Rows from block 12 of a small sound classifier, named by matrix and row number. Rows with one number belong to one channel. Each number is 500 + 50 x the weight over its row's rms, rounded and kept within 0 to 999. All counts start at 0. Numbers have three digits each.
After each channel's rows are labels from the 100 clips, of 14976, where the channel reaches its highest value: "top examples" is what is common among them. Only what is clearly more common there than usual is listed. The data: acted Russian speech (Dusha). In brackets: how many of the 100.
# convs0: first width-11 conv, stride 2 (model.blocks.12.convs.0.weight, 96x96x11, each kernel summed), inputs 0-95
# convs1: second width-11 conv (model.blocks.12.convs.1.weight, 96x96x11, transposed, each kernel summed), outputs 0-95

convs0.17:441564508482483505554471561522421502536538596479538507437478514513526536526448500460487469595532478484428571458496503536613501498577572480634492483529542462542557532466500583422532469387480519458460433493487444514439456447521448505586486451456438449465508506373555523526498506467624436491
convs1.17:554542454513498464485372494470397523558535475478501606614490568488511501509528527602456471568559567403523518516448422530532590572596483436548413507490402543464397498512531510487513509500494494418533520508459517465574477521449484505471520441508456508417496460456443419486506536447501442541
top examples: emotion: angry (81)

convs0.7:451465534518571585478581447552457446470546509480485513461491465499520488532494516459472514530491595498458516532590358506563500466408481591531549575553525450434536495493439490512366533452525456502490523412517417564505531463534489447521552510485370555500457543556556493553461582480590534538
convs1.7:480468377498518515488481499525568519445484531571532493640563468558564468471469540453470468456519376557463508470456465497479403502470485499594414566461570460489490505590476481526508467473475535526509548514552495513439583550460631443407508604509530492497443532480404568450529512481537482507
top examples: emotion: positive (66)

convs0.21:462499552479524506437494547510553448452530461460528619501481485603430605490519482563536484520556483452550487413431434606478448452463492516539508559492528463510498435535441598443432494497536475469499559522463433513453523545575495448460483430452489687506562534438524496496437522520502500419
convs1.21:522476569500480459496546421453512483449553467497484423494515549508456508401531376497467455528494442448451541465440476482494393633437519408431552452537512514566521506531465536578471511530542500448550545503563567545471487484475454493407401575508476586495525456451404478496590545497521543577
top examples: emotion: positive (68)

convs0.48:433456437592429442527445467554568496619592501562434456491520523517426478493399515498463466540577469616542532556528499503501540542531524520448499535498528488503487410519481571495457496466579573469592486518584473458575514453478605523507575406500482452539438470461403550507522516500518513458
convs1.48:452537482481437611528457504502485617502422504378551519451442488543449567522504500508508446518514463563423560471478513478589552416477444569520481446565597448441538482454482477450454410536581478571489535527523500492473421456519557385494403440522537491509491459467495433551472523463502549564
top examples: emotion: positive (60); emotion: angry (38)

convs0.85:523603510481444492495504481586548528530479500478424498474614516473482455515507524572540476411510534609505470646489570520480450586521612460475490511587526526529469461427525543555408477501519509533372541480415507496501504602516542526548542430471436462533459465538502499529576554540523503551
convs1.85:440535452492504637478516498494555540500465542544551500439516489515374492428527539496496473536361519521493570585527511528480352516545455496474533506558596499516456533482457479507457521489508474520506610558513629437521492500508570481428465447585508500501524439581527469552469519494496498606
top examples: emotion: angry (57)

convs0.66:494452495417513569498537481479483485556487574452591482533499529500553559392486618466550450504456477510430439454446405518454452487476470599496444513628482487549598534437430559522489500531449513553550473544553400511462481432575497432518523516453500510504446500529598562530492477526474397476
convs1.66:504505402494563471518510511507490537488494456513429605476530508587589426518499469451501467500531473559546468459409481549401492421489480468569510534458521463497496438512466515327484382551506498485518511445530453509430527475474436546456464580501462486464469556513418518431546522587591545589
top examples: emotion: angry (84)

convs0.39:461591456559401483448542481438475441550475454525459435473559458596556478493479467462468551436530443414445541478428445511500563464443538504512386442525481450511572547508555501597599485523460641550563525530510407396484467468510541459540493511506451495479499462459511479505511516465594530526
convs1.39:438517500417584515582415488516505486559467485485566401439492500471492547481497412534438461562490540448546427540537475415524405504560588454549526475507556544456465497506503454481536588530511543487507462389489534429566515445476571462456465441462456500542533577520592537474482534637528444537
top examples: emotion: positive (56)

convs0.10:540508549488523473488419556488553483502535523452524445588640458501483617455545437478540411465487361477550502496481506520496489501532586535514484464559487582463483467649471453536470441465496494525509461546531466493444540482507525490488551451416404510512554467424505451470490558579504383473
convs1.10:539530475494423598533572497486542512509533501529519477402478519503621440517506466447498416424460397434432467511463621538623535445458474425543508580438541512477540541432447500479430558496470525469435475545536469504527456491523550467516420578517515606571515562488484452533490500525483439451
top examples: emotion: positive (97)

convs0.1:513400510511613526468481528479481462506462473479502449481402451510464528562468460551494372493424549568480493465465531504406490463455417440484497491459480515483509507429452540481442392448488511579554560486441567490617479518527491515459491467537621546510446516474494436497505496429372460409
convs1.1:507477423466556502513463542427439380447459453502435487490512481529523448526475428502479600469573497502551523515445518484529483557523549471480501481497458311541472423432552502459488534467460525431484486539453503540477598486483452564553427549470480482466481391603494514498498455503352489476
top examples: emotion: positive (44)

convs0.4:482617448567456504489582480553492418598503524495436496564509507467483543548472440359484488507536482471482558484484512422570510544405535551411474536481486488481570520495457495541457521535583488492470536560480485508411534494515619612514573530496432565447548461539442496431454465487522556419
convs1.4:504491566529476491466503456540438447531549513539497462521534460495456459488462498411484401424451542512501472506563498436459425544495502516541602533484518447623508606532474557574526546458566464494450507449538553480450459562576603502437492468515434576515547589453520489530542471612572616483
top examples: emotion: positive (41)

convs0.60:534606497491422483459556532443451468510593552464496438420528465561582465505551445486532522509531445466532557501552492564512494519463588467635587432429499607537475528500470449584522517452501451468569475556459442468511504455547479442500566554551475482445558513454466482521415519517633471510
convs1.60:528436453446506502517501509452454456565574465595482401527421617523438507465491531541436490449539465522568556440596494457425488504600520468520501489551476423499508545542595457577461572563429533551536482544464470547549532450470487572499462408579518460586540507467443486570532462430498495515
top examples: emotion: positive (97)

convs0.3:506501480514447428496462472490539462498478414555417493483491507601454447466449481513440583496527519474413485515478499408555560495590574435400522500470559493487473489396457512577541474481531620557544572602501425510610492485497509547438463502468503479575555565467463548569502480528461596511
convs1.3:408487492467477545497494528392501647509546510527501515422538540563479480466508491454470529549507494598459507524433509437511517443486439526432497495449537425466572568549525480544509522458484486548490457505576460484546334430499564462465487369516464423518475460496583519597514558489518518572
top examples: emotion: angry (52); emotion: positive (41)

convs0.33:501526469438506540452464533536460513496509593478484446490570550551572443415535559492499512593463501466540537530562464489445625564523434581493486523478480473463503538447456421547534512567430613533560490588396531497544468458442575515544532425470497447509511503596424501555432497526441416529
convs1.33:449420473579548507495478491516513457494545506551532540548539470453506564517468520559488474535549444493489463497566495534509551467621541467488534651477525547465494448594608495562472534445503536506475554495483550462522650500491567429503453523509517454567497526534419571484531491474607564626
top examples: emotion: positive (48)

convs0.11:513437414517543594469535519532535505510447449613510588532430438472490503513499589451526438480501579550451493488465463555458515581531494534418566417463540484531513508455441601503438445512554570554522540442506434505605482506474541543552502414441471456607497420491450521555583507512474531446
convs1.11:401526528497461632484561533456437529473540505432498496457497521520475497601496476473501439518470474637461463561486471546489370460467487480447506460511561542551540511529448474518420440514613423509518568514522473529511412403498447501446469528538480547546494520526512498594513564491519639540
top examples: emotion: angry (74)

convs0.74:557587457476511487505445534577451488521445564515530481428598466527459388464532428594510551468459565497449499582466578495553541505552550444541562545575443480632439500464499465521466482570434528498455532544420501483520542598506550539535617444519496451474527511600497496488530511510551462478
convs1.74:531481463479558576479449495517463567451533601546518530490545439452502559481485487464502544549315562546504481492541461552516463477581466557504469488546589522492528525519585449596524479495468543567472582494457623466487465454599593500552564504483513493558497450584551525521482483455492568435
top examples: emotion: positive (57)

convs0.2:497505460582456466473540416504502589537573450525475549502555507557481424536501501565538571413490552532510507528530460543545563562433444510452408509484452579465479451402428623491502543510489539541498506557442425555496632535557561473528431435443485559531571492482503503529573502521550504420
convs1.2:454523563500421460493510464489450460545573511402480472535528496522434525478495452457504480529509454540402466425513523523535253496514470430455563488549562528611505489555502554426486538455540570497489557476566544539437482460511471464486424427529547506416519468508478437517500510446505491528
top examples: emotion: positive (53); emotion: angry (46)

convs0.35:463535491447510487508526516529525528516524530576490450518532489456490534436542572541530453501492566578482553573529375535473517556465513470411568560566563594588535367524497556571402466476505527488419464408529499518513595447538542538539511509481509610425479572530580484536530449438489477483
convs1.35:525509472521422538504552458528534498488534461567465538384464431522448512412503501451492450469516437495453538525414495506398373485433440488496557548549515502537475510469359625553566494458491529523479512472560587468369544485526549457473496467467471445536463537459467403475504518442448524532
top examples: emotion: angry (85)