{"model": "sound classifier", "time_shift_ms": 50, "spec_augment": false, "hidden_act": "leaky_relu", "mixing": "mixup", "beta2": 0.999, "learning_rate": 0.0048, "one_sided": false, "adaptive_grad_clip": 0.05}
Rows from block 3 of a small sound classifier, named by matrix and row number. Rows with one number belong to one channel. Each number is 500 + 25 x the weight over its row's rms, rounded and kept within 0 to 999. All counts start at 0. Numbers have three digits each. After the name is the row's rms in percent of the matrix's.
After each channel's rows are labels from the 100 clips, of 14976, where the channel reaches its highest value: "top examples" is what is common among them; "loudest" is the band of the loudest frequency at the time of the peak. Only what is clearly more common there than usual is listed. The data: acted Russian speech (Dusha). In brackets: how many of the 100, against the usual share in percent.
# convs0: first width-11 conv (model.blocks.3.convs.0.weight, 96x96x11, each kernel summed), inputs 0-95
# convs1: second width-11 conv (model.blocks.3.convs.1.weight, 96x96x11, transposed, each kernel summed), outputs 0-95

convs0.10 104:510509507498512487517478515526500518516499481493498493475508506509465495463537524506459487482462496512494515478471527470514553566521527468520501510472472506499548487487489454501499527477553514538465497498493488532522510512504473470531489429429504506503466508499488543465509520492490477517
convs1.10 104:493523481501497484524497503501465477514551488488483479495501505538526469480443504443502509491482499468481464506507501530470510527530484505457518521504522550500529529472479476494480455514529509502485505551528510530524528454461503483451510459490535500496470539543490462533508504513486512507
top examples: emotion: positive (64 vs 18.6)
loudest: 500 to 1000 Hz (26 vs 8.7)

convs0.26 099:469525500533501523554518516522477510496444471491449536496508450486490508526484519500508481438504463482478485524489530484477544509508488516510474508530508487533483489459502492488488479461481489489472479487537455499531497507473462478485471504530490534476524493471561503489520490540499523494
convs1.26 112:481492486530538497506538540496512496529482488519450500508546517510544507521506502504546491487463500534490498513520502460496516507509506501505522484520531462460484490480550487509514481481516528490497467484549513491501524482462462486569542507525488516538471494514557503551509495495524469527
top examples: emotion: angry (54 vs 18.4); emotion: positive (45 vs 18.6)
loudest: 250 to 500 Hz (48 vs 19.7); 500 to 1000 Hz (28 vs 8.7)

convs0.74 094:488474496497507482498511503478484513532573507436517505496520470486519451491463486477491513483496509526551547490492512507521509499539492489518498504538478514519487529516511524511484532525520503520549498486482495525438473497506501450475522539490503497506523522499473457507451553465505482515
convs1.74 102:487547490478469509486491495498470490461494497491521498472495483485474478519462503471538494499501487484546504498522473489505489472454512508504454488489503474514498505501499472494500480523460456457456497463500495460486491514512472496449476480467513477398522495488459488496484466509517520542
top examples: emotion: positive (43 vs 18.6)
loudest: 4000 to 8000 Hz (46 vs 7.6)

convs0.90 098:472505479476464507540489441508538492512468514552496516515492460494451506491545482482492503507507487491480518515496463487524475479504483470465487510501487516519484493500468510522540564515512528503492473484455496490523524461507481469529499508531484457487519496513547520495555469541487508465
convs1.90 095:512507497494517536518535416497535483484494498484557459498491496518459499494476502511537479502502547469476506489532506494472476491523563493512503495470484523486458481473509456516507465490475549529491504522464497465529484538485475527504500489483492486502527508484499499440484513483523513486
top examples: emotion: angry (73 vs 18.4)
loudest: 500 to 1000 Hz (29 vs 8.7)

convs0.40 074:501541497485470541529550504540471506470455497496523519498502511540504466478525528493540490523496475506490534541509481491476504485471508500477511521489457460515477504566529513485458491504494464467488448513484464466512466486524507491475527494470508477491464497490534451471500501508524491488
convs1.40 082:494485494518552533498474514548487523505452499491488482499502526523508494509480529549505508500513491488564519551490550502484462464516475501493443507523485546506458485518508486528481498543500468483489437496509484536483517502534520459458486511536464484515489487492515482504493490509497499529
top examples: emotion: positive (54 vs 18.6)
loudest: 500 to 1000 Hz (49 vs 8.7)

convs0.24 085:506464510468502479497507521534500466486440503520509493465527487535524473472481485492503501494526501469573559514512496491515469511446510482471500489518471496509472512488500569545462504500469492528514535506441491495526498501496480505515486535487499469506481474508500491467506477492519541468
convs1.24 081:526465509521507517466518517527480538495468507511484474492500498524507507498445502519554509518466523546499485509537531495523484456551479520480483481518480487518495504489500473481511491513453501532491497491530501471500495538524500458502546534480490508552510487532488432487522480521535484547
top examples: emotion: positive (42 vs 18.6)
loudest: 250 to 500 Hz (40 vs 19.7)

convs0.91 086:461492468492516508496460504476488477499509512526483547492458493464530490548541483508461497474521497527468513541499472509547477499464482499482481548517486517439492504475471511484505503515498501504503529537509447505518496571509523471503489489500502464471553479511468535479486490498484502505
convs1.91 082:511531505499515504485529488484531483495481509524481501488482496501513521496508508503511508517464448511446508451467525502498468452497530450509528493456517448468498484523521511523485520476511457519523466491480489476467482520492502478524461470491575494537535483434512513492514503488476504500
top examples: emotion: positive (46 vs 18.6)
loudest: 250 to 500 Hz (50 vs 19.7); 500 to 1000 Hz (27 vs 8.7)

convs0.86 103:518507470473554493505508489481496476499492457500509513488520494461475505530533488494460500433503458464460516537493490488481473509484525492471453505515483508527484509491482548558502471457476484494522481465490474428479468539544474500507484499517500497516501498482482478495486504517537502499
convs1.86 073:521486492482540478471542538496498491475477489505506499528500509465490479524544486477519480509561487513541498491489507521511504490469478526517460493498478465540461468493478513480506501481461431457513476433490510508518507466524507491501517471459475518506513523479488512542511527513470483464
top examples: emotion: positive (71 vs 18.6)
loudest: 500 to 1000 Hz (44 vs 8.7)

convs0.0 088:500545496471529487511489516472505470518520478542462505563549521478477499531515501507454493517544510478487478479493523480505488490502496524464472482501509524477499491524464500507523494486511496466494457474515509419515527477512489527461491527463489473524497497452475507478495553484476487476
convs1.0 096:497510500496516508479503471488471479510526465511491498535509486455451535537513510518461523485513480517518493517486506507517520468484464528536518520535484498544467480476483546515513469530525436495455482505476484439517467483515484480446539509476479502461480485490477492482491510518470531494
top examples: emotion: positive (52 vs 18.6)
loudest: 500 to 1000 Hz (44 vs 8.7)

convs0.88 086:502534476486482519455540467469490514534538514489505457515484486507493537535459558497473482528532494487485491469516477537467503505528498531481503505529540499473505539490462561479550491512510491464475516538499498454473487528515508503483487540502461500494511507510462528506497519479507500481
convs1.88 096:491546492506483483478465463471465505453501511506514508497491520501443508526469485489484489508482480520498519462508465498510519443462466511522504479517507509535475499506528492481524472488463439463455534495512490450483459494492493513481525547483519503435482466475485492494499477497520488490
top examples: emotion: positive (69 vs 18.6)
loudest: 250 to 500 Hz (44 vs 19.7); 500 to 1000 Hz (26 vs 8.7)

convs0.20 078:511472487506492521502538522551485543477491494518534506467489504507530518463519486461511475457469478489505508506505473514553531452508503496461477488506543522485501480491519499478509453514496482468489505497479519487522461496459467458428515534504492512503492502459506507441499486524460512487
convs1.20 107:484496476481488519519513527511478507501458494507523510479488469519511492487476478491508495479487501480477494485540485468492531479497489477465516468461513508447469484460529471492506503489507505473460444503544503406492490465467481476551528499509538510486473507501529505520476470471487454520
top examples: emotion: angry (54 vs 18.4)
loudest: 500 to 1000 Hz (28 vs 8.7)

convs0.93 083:497445497532515496496519506508514493532424493478530496495497502514470487561518485507500508524471506472456503546483514516518471480490493477512551477480494488540468447445510439497485525496511509495470486485521471505507523484472487519478523512487480513489454459498520492535538492498485501526
convs1.93 078:503500472480482523514502525534441509479443537477494477543472518493451511501480523530535500511486487502453511519530508475481480468496478508518455490517542481486486537447479504497491535517529473513497510496486495488491507489440470507529528468521517492533497481525560493489516492502516485543
top examples: emotion: positive (67 vs 18.6)
loudest: 250 to 500 Hz (55 vs 19.7)

convs0.69 107:509509505612473493497475505550478490502478507478520500491474489516508507536456477506492476441537477487517476501503502518482496515468471482505529488495477490515484464486482453496508528501454480490468513490517477543532496494471484513467482481503513480505504491519558512477510470532475520517
convs1.69 093:520443488499572501533474483507518493496521529498487508523515478506552526482572493508478473476510523460493514478527486504529482503516490520516535490506512451509505499459522490476469522500512548525549484497474518475472528500446478485506480479555517494523521511498507482465478487494506482496
top examples: emotion: angry (47 vs 18.4); emotion: positive (42 vs 18.6)
loudest: 250 to 500 Hz (76 vs 19.7)

convs0.45 118:489476508541526511508483507508499516453474491472497504495486484478504533544493479523461494458491500530500488538497515484497502495544467499506482514513520509518454461434414455507514492481480461514489486505525501490462466505483510516481490490489498524504499495531516477524494516509472457572
convs1.45 106:469507489466476518497518551481454491482480499470468495507467510522535511515495480527506480493536511519507506488522472490497518503466483477476535493451535435463481483516549483500470538492521472471441522486461486487504508531474472483507503496514545516461507496466547466504504520519479501509
top examples: emotion: positive (67 vs 18.6)
loudest: 4000 to 8000 Hz (60 vs 7.6)