Rows from block 15 of a small sound classifier, named by matrix and row number. Rows with one number belong to one channel. Each number is 128 + 24 x the weight over its row's rms, rounded and kept within 0 to 255. All counts start at 0. Numbers have three digits each.
After each channel's rows are labels from the 100 clips, of 14976, where the channel reaches its highest value: "loudest" is the band of the loudest frequency at the time of the peak. Only what is clearly more common there than usual is listed. The data: acted Russian speech (Dusha). In brackets: how many of the 100.
# convs0: first width-11 conv (model.blocks.15.convs.0.weight, 96x96x11, each kernel summed), inputs 0-95
# convs1: second width-11 conv (model.blocks.15.convs.1.weight, 96x96x11, transposed, each kernel summed), outputs 0-95

convs0.51:113110078135155123122142132129133110139123146136146119110118169106158142111132099122120107168081121106130113094148163106189124080176103135115113136111172130132159126142161149150104119104104164135116136099128149176163121157160121127123163162136164107101143113099113150153148108135100170152
convs1.51:106113124108138111121139080132172142174112097097134085140119128111126098090095131169113085093154117118142122125123115128116120102134136147127081137096092107143093129155148117097109118129133144102117159095086098128076138130078111148149119107149101119109120109099104125160146120114066141107
loudest: 500 to 1000 Hz (33)

convs0.9:135087107105150084144160117126173126113136153100155138108120170104144116120129077127129121151115139099120145120196088125163117155184110130096129127128150133111127126103116113098121118112149175119120100070130140100167139168138109122104142110157118111135159144116106138131109121174089113113
convs1.9:092109130115121165104136103096158143157150112096107074148092144123137109089110130157109079135139095108103106142076105130133104117122133128110117122151109097098114111110116112108101110130144151147128123095086106098098133129092110152171096130099069115156130127064123132117112117116130112114
loudest: 250 to 500 Hz (54)

convs0.82:134147098135115117118147139134137120150105141108092124104133179100127095108142178132136164110136111104122167116145175105087117125116109198135106151133133101137142089103152128094166165122099116120155119163131114151192114098124116146144111154104137075114132145136149115090133134161126140132
convs1.82:131112137109145132110166112136137138117157143104116129163127118107150155090100131147141107098176130151116066164135165110154171110105149186130122101104104081104092147106147109117122141122164138123156135120126082123100123113097095150123096116083107100103168152093118134117118122121098131122
loudest: 250 to 500 Hz (51)

convs0.11:109114124173098119059130146112140066143144142141105131154112122155096121127127148145137106152128089164125097090123138117147167112112105143128132083111086125160097102137159163136127153101134100167113060102135100120133107118146073124134111129134109161134100128132128148115118115101112119112
convs1.11:081131136124152128137149122122112132112094107141135142130150098126122139109123117149124142114164149134149192123118124112155154129163157139140093133104124149147098133187191122106169123141145097154134159179149133125095113123122096071124115127118152131076097123167142152125165099139099154144
loudest: 500 to 1000 Hz (44)

convs0.36:114119126132091116121081099152128113129132130100104082119123148127104133116087123112106105139106112164151083122143122111108080158122158125132115115137121149149097083139140111147124145146130148073141090131105131113149153099148133160086136098110137164150170134153083136141091094189117112100
convs1.36:127105161126132145094149128110095110129138111150094129152129129122114122156134139142135122137149126099094120134048106110152137141102133113116176083127097156110112173124121157089142099112129137125141150141111162164119139133111087138165101136119130132101134158121094108068144076093176143140
loudest: 500 to 1000 Hz (27)

convs0.60:142127132102153128155125101142138146135150139168122161139148154126137107162158134092135140093152137130158121099107157133140084147140104097091103138084110093093160148166121108112159156136119131104145178103111099160161115168147174145133133135119096105137144119123110151102115175097125107175
convs1.60:108120133155111075108124135115126114123093177099099137095157134107135129088104143100120124117120121131113088095179110147138094141123122118103128103117159123087123101117124158139104123107127144108118163128085109146115127172151113153109155096120130080177112122128096123151151139118162085069
loudest: 250 to 500 Hz (43)