Weights of a small sound classifier.
Model: norm batchnorm, widths [96, 96, 96].
Training: soap at rate 0.0048, 5800 steps, batches of 192, held-out accuracy 75%.
Data: trained on acted Russian speech (Dusha), 26041 training examples, 42.8 epochs.
Rows from block 6 of a small sound classifier, named by matrix and row number. Rows with one number belong to one channel. Each number is 50 + 15 x the weight over its row's rms, rounded and kept within 0 to 99. All counts start at 0. After the name is the row's rms in percent of the matrix's.
After each channel's rows are labels from the 100 clips, of 14976, where the channel reaches its highest value: "strongest on" is what is common among them. Only what is clearly more common there than usual is listed. The data: acted Russian speech (Dusha).
# convs0: first width-11 conv, stride 2 (model.blocks.6.convs.0.weight, 96x96x11, each kernel summed), inputs 0-95
# convs1: second width-11 conv (model.blocks.6.convs.1.weight, 96x96x11, transposed, each kernel summed), outputs 0-95

convs0.13 104:67 62 63 22 28 46 48 50 54 46 45 45 36 38 50 96 31 54 27 38 22 54 47 55 74 69 59 55 59 49 54 44 43 29 65 65 28 64 52 18 24 59 63 38 46 71 55 63 36 48 22 58 38 51 53 51 38 58 49 65 55 68 48 40 54 59 66 45 36 59 50 63 66 17 67 42 39 55 19 31 35 28 59 65 61 30 42 34 39 33 65 43 74 38 30 54
convs1.13 107:50 59 64 28 56 40 59 75 55 91 71 43 51 47 60 24 64 64 40 54 40 25 47 49 30 37 44 35 39 55 41 46 00 48 52 64 28 36 32 27 42 83 57 84 63 60 52 58 48 49 39 44 57 55 36 52 51 54 34 42 48 51 66 46 54 53 76 52 77 64 38 37 63 62 34 37 54 36 45 55 64 57 59 37 61 59 17 66 37 49 73 67 38 66 45 61
strongest on: emotion: angry

convs0.16 080:43 35 73 43 58 65 57 35 30 49 70 47 53 43 53 37 80 64 28 45 47 52 51 51 65 35 41 45 74 41 41 50 63 55 66 34 39 53 30 64 80 44 45 65 37 39 39 46 54 57 33 67 27 80 39 17 47 47 32 48 61 06 44 68 63 75 56 39 37 25 60 69 73 33 59 39 55 61 52 43 61 34 75 62 67 33 37 51 66 52 67 24 48 37 58 34
convs1.16 085:62 41 33 67 21 52 64 45 31 57 43 53 47 22 87 48 57 65 69 42 51 66 40 41 56 33 43 63 51 47 42 57 51 47 32 52 56 38 27 65 52 67 20 47 16 33 16 57 43 67 27 32 53 43 59 13 70 46 45 62 66 44 75 38 50 35 27 90 65 29 71 42 62 42 47 47 50 38 42 23 58 51 55 58 38 65 59 56 49 63 52 55 51 58 58 41
strongest on: emotion: angry

convs0.95 128:69 18 41 66 48 48 45 35 69 49 57 53 42 74 78 62 35 40 39 38 37 44 81 43 14 39 45 54 56 56 27 54 57 43 75 52 37 55 67 68 58 49 62 69 31 68 43 71 37 36 14 61 53 62 45 64 38 47 43 45 47 49 29 53 45 39 63 51 63 86 44 17 56 62 51 47 17 53 64 21 50 53 33 56 55 57 54 45 30 38 38 61 72 65 66 37
convs1.95 112:91 39 50 46 73 58 59 55 54 58 29 68 50 41 37 53 24 32 58 51 71 35 45 50 30 77 60 67 50 66 44 42 54 35 76 68 58 53 31 64 35 44 66 65 70 47 69 28 36 69 39 70 48 32 62 43 38 25 66 63 62 33 64 64 61 66 61 38 70 78 40 47 39 55 37 43 30 31 56 62 65 57 32 39 53 42 62 65 50 12 32 50 63 53 56 73
strongest on: emotion: sad

convs0.28 107:46 50 51 38 73 36 48 56 48 22 35 46 38 61 15 78 35 61 44 59 56 53 64 46 39 80 36 34 35 48 46 45 35 49 09 51 74 44 42 64 52 60 34 52 54 64 67 21 82 73 54 50 78 37 69 48 42 40 62 68 63 40 49 40 61 69 47 65 39 43 36 61 51 71 61 73 86 26 51 43 34 63 65 64 22 49 55 36 43 56 43 51 64 44 45 56
convs1.28 138:38 61 60 64 33 46 34 27 52 44 34 46 42 40 59 70 59 79 46 41 57 65 80 54 65 21 43 39 56 31 33 29 61 27 62 24 54 46 52 55 52 35 43 46 50 47 67 25 67 63 44 33 44 17 51 59 44 21 52 66 57 36 27 60 46 41 61 22 59 62 48 55 45 38 79 79 13 78 49 19 53 56 54 60 31 39 43 60 73 49 52 61 52 47 51 55
strongest on: emotion: sad

convs0.24 071:59 47 70 48 59 43 57 18 65 58 33 81 35 66 47 83 50 44 33 42 63 55 68 64 36 40 52 51 62 52 82 50 66 85 76 59 63 45 29 73 35 60 41 26 66 35 34 64 47 53 59 70 32 38 49 34 52 38 40 32 42 42 34 20 43 74 43 73 71 28 52 70 47 61 47 65 60 75 43 47 48 60 51 42 71 38 36 47 50 37 52 45 26 32 54 43
convs1.24 082:60 40 58 48 36 51 50 32 60 38 73 72 54 44 64 36 56 47 55 64 23 50 62 42 52 60 57 48 52 35 68 31 03 09 51 47 40 44 44 61 39 68 53 42 51 26 35 38 48 70 28 47 54 30 30 51 83 68 66 27 26 15 59 57 40 52 33 53 64 90 59 38 46 50 63 41 38 70 59 56 46 45 62 47 42 63 54 52 38 56 67 42 22 55 59 47
strongest on: emotion: angry; emotion: positive

convs0.48 097:64 62 46 53 78 40 30 54 33 31 61 36 48 71 50 59 31 74 78 63 37 32 39 41 62 87 41 38 23 44 26 55 46 39 27 32 58 21 48 54 67 40 54 42 56 56 71 29 70 65 39 35 62 55 55 43 35 64 83 35 61 42 55 49 51 34 46 33 41 47 39 48 52 44 72 46 70 56 33 44 42 53 42 83 50 37 38 60 82 69 44 60 59 49 70 73
convs1.48 099:56 68 37 36 61 51 52 60 56 88 56 60 39 24 75 62 60 51 48 48 61 89 75 46 59 55 46 41 68 32 52 40 44 27 71 54 36 35 26 50 48 52 30 49 61 41 78 50 87 46 46 45 61 24 68 57 43 46 44 70 55 54 52 47 16 44 54 69 29 42 49 33 40 52 71 36 23 61 62 32 44 62 63 43 37 47 32 42 93 48 45 56 65 46 43 45
strongest on: emotion: sad

convs0.14 114:54 48 42 53 49 45 49 55 42 52 43 57 56 61 96 15 47 57 55 42 78 54 53 38 50 40 54 38 58 39 50 45 48 31 48 51 61 59 62 51 13 50 57 47 51 53 70 47 54 47 25 51 84 48 70 69 51 68 82 44 62 35 25 58 48 37 82 56 27 59 62 19 18 50 52 48 38 41 74 62 71 21 69 37 81 58 48 52 31 40 49 49 62 54 58 38
convs1.14 115:55 56 55 62 45 58 41 74 51 47 44 28 64 43 55 80 28 39 72 45 70 55 65 71 36 71 54 45 56 69 50 52 98 64 25 46 56 43 34 18 40 59 43 32 63 63 58 80 68 54 37 35 60 61 54 42 55 35 45 47 64 49 58 46 39 67 49 64 37 54 63 28 53 33 31 53 46 43 93 50 35 60 44 25 58 51 78 51 59 28 25 39 65 46 61 55
strongest on: emotion: sad

convs0.80 095:36 38 43 45 59 60 70 35 59 59 09 38 46 19 64 60 48 59 39 71 42 66 44 78 50 49 76 53 82 50 55 47 45 72 57 56 64 30 77 38 28 47 34 56 44 55 56 60 49 45 38 61 35 62 34 49 50 47 65 38 46 67 41 41 48 44 63 88 70 53 83 46 51 56 35 75 23 44 54 40 31 09 49 50 36 59 29 45 60 50 64 46 46 42 46 73
convs1.80 088:64 31 54 59 39 67 47 91 48 75 28 19 47 61 50 40 51 45 84 90 54 40 34 64 40 81 48 48 55 59 54 56 38 29 64 59 48 48 48 50 54 85 44 36 57 55 43 64 47 54 39 64 42 58 53 79 46 48 37 48 46 76 57 70 35 43 56 61 76 50 20 38 86 61 42 74 43 39 50 52 46 49 67 58 50 49 60 35 42 49 71 51 33 70 52 30
strongest on: emotion: positive

convs0.26 071:31 77 75 64 56 52 41 18 52 71 35 61 25 33 45 45 55 56 33 60 48 57 46 71 48 64 75 41 44 34 71 49 80 58 58 55 57 55 34 32 49 60 52 34 40 58 60 57 70 39 90 49 28 55 46 66 55 25 55 55 59 63 54 23 34 72 62 51 88 44 57 58 41 54 39 59 52 78 41 64 54 49 59 39 66 54 60 26 39 60 83 38 51 22 54 53
convs1.26 070:65 32 55 27 31 56 25 38 24 53 42 48 24 61 70 44 71 58 20 59 44 33 43 60 25 51 64 54 44 45 73 57 43 41 46 27 48 52 38 66 61 67 43 43 63 45 58 38 51 51 58 53 57 70 39 75 50 43 84 34 49 49 48 74 50 53 44 46 79 61 87 51 74 60 85 46 45 44 57 29 29 59 42 57 78 34 35 64 44 49 72 39 29 48 66 34
strongest on: emotion: positive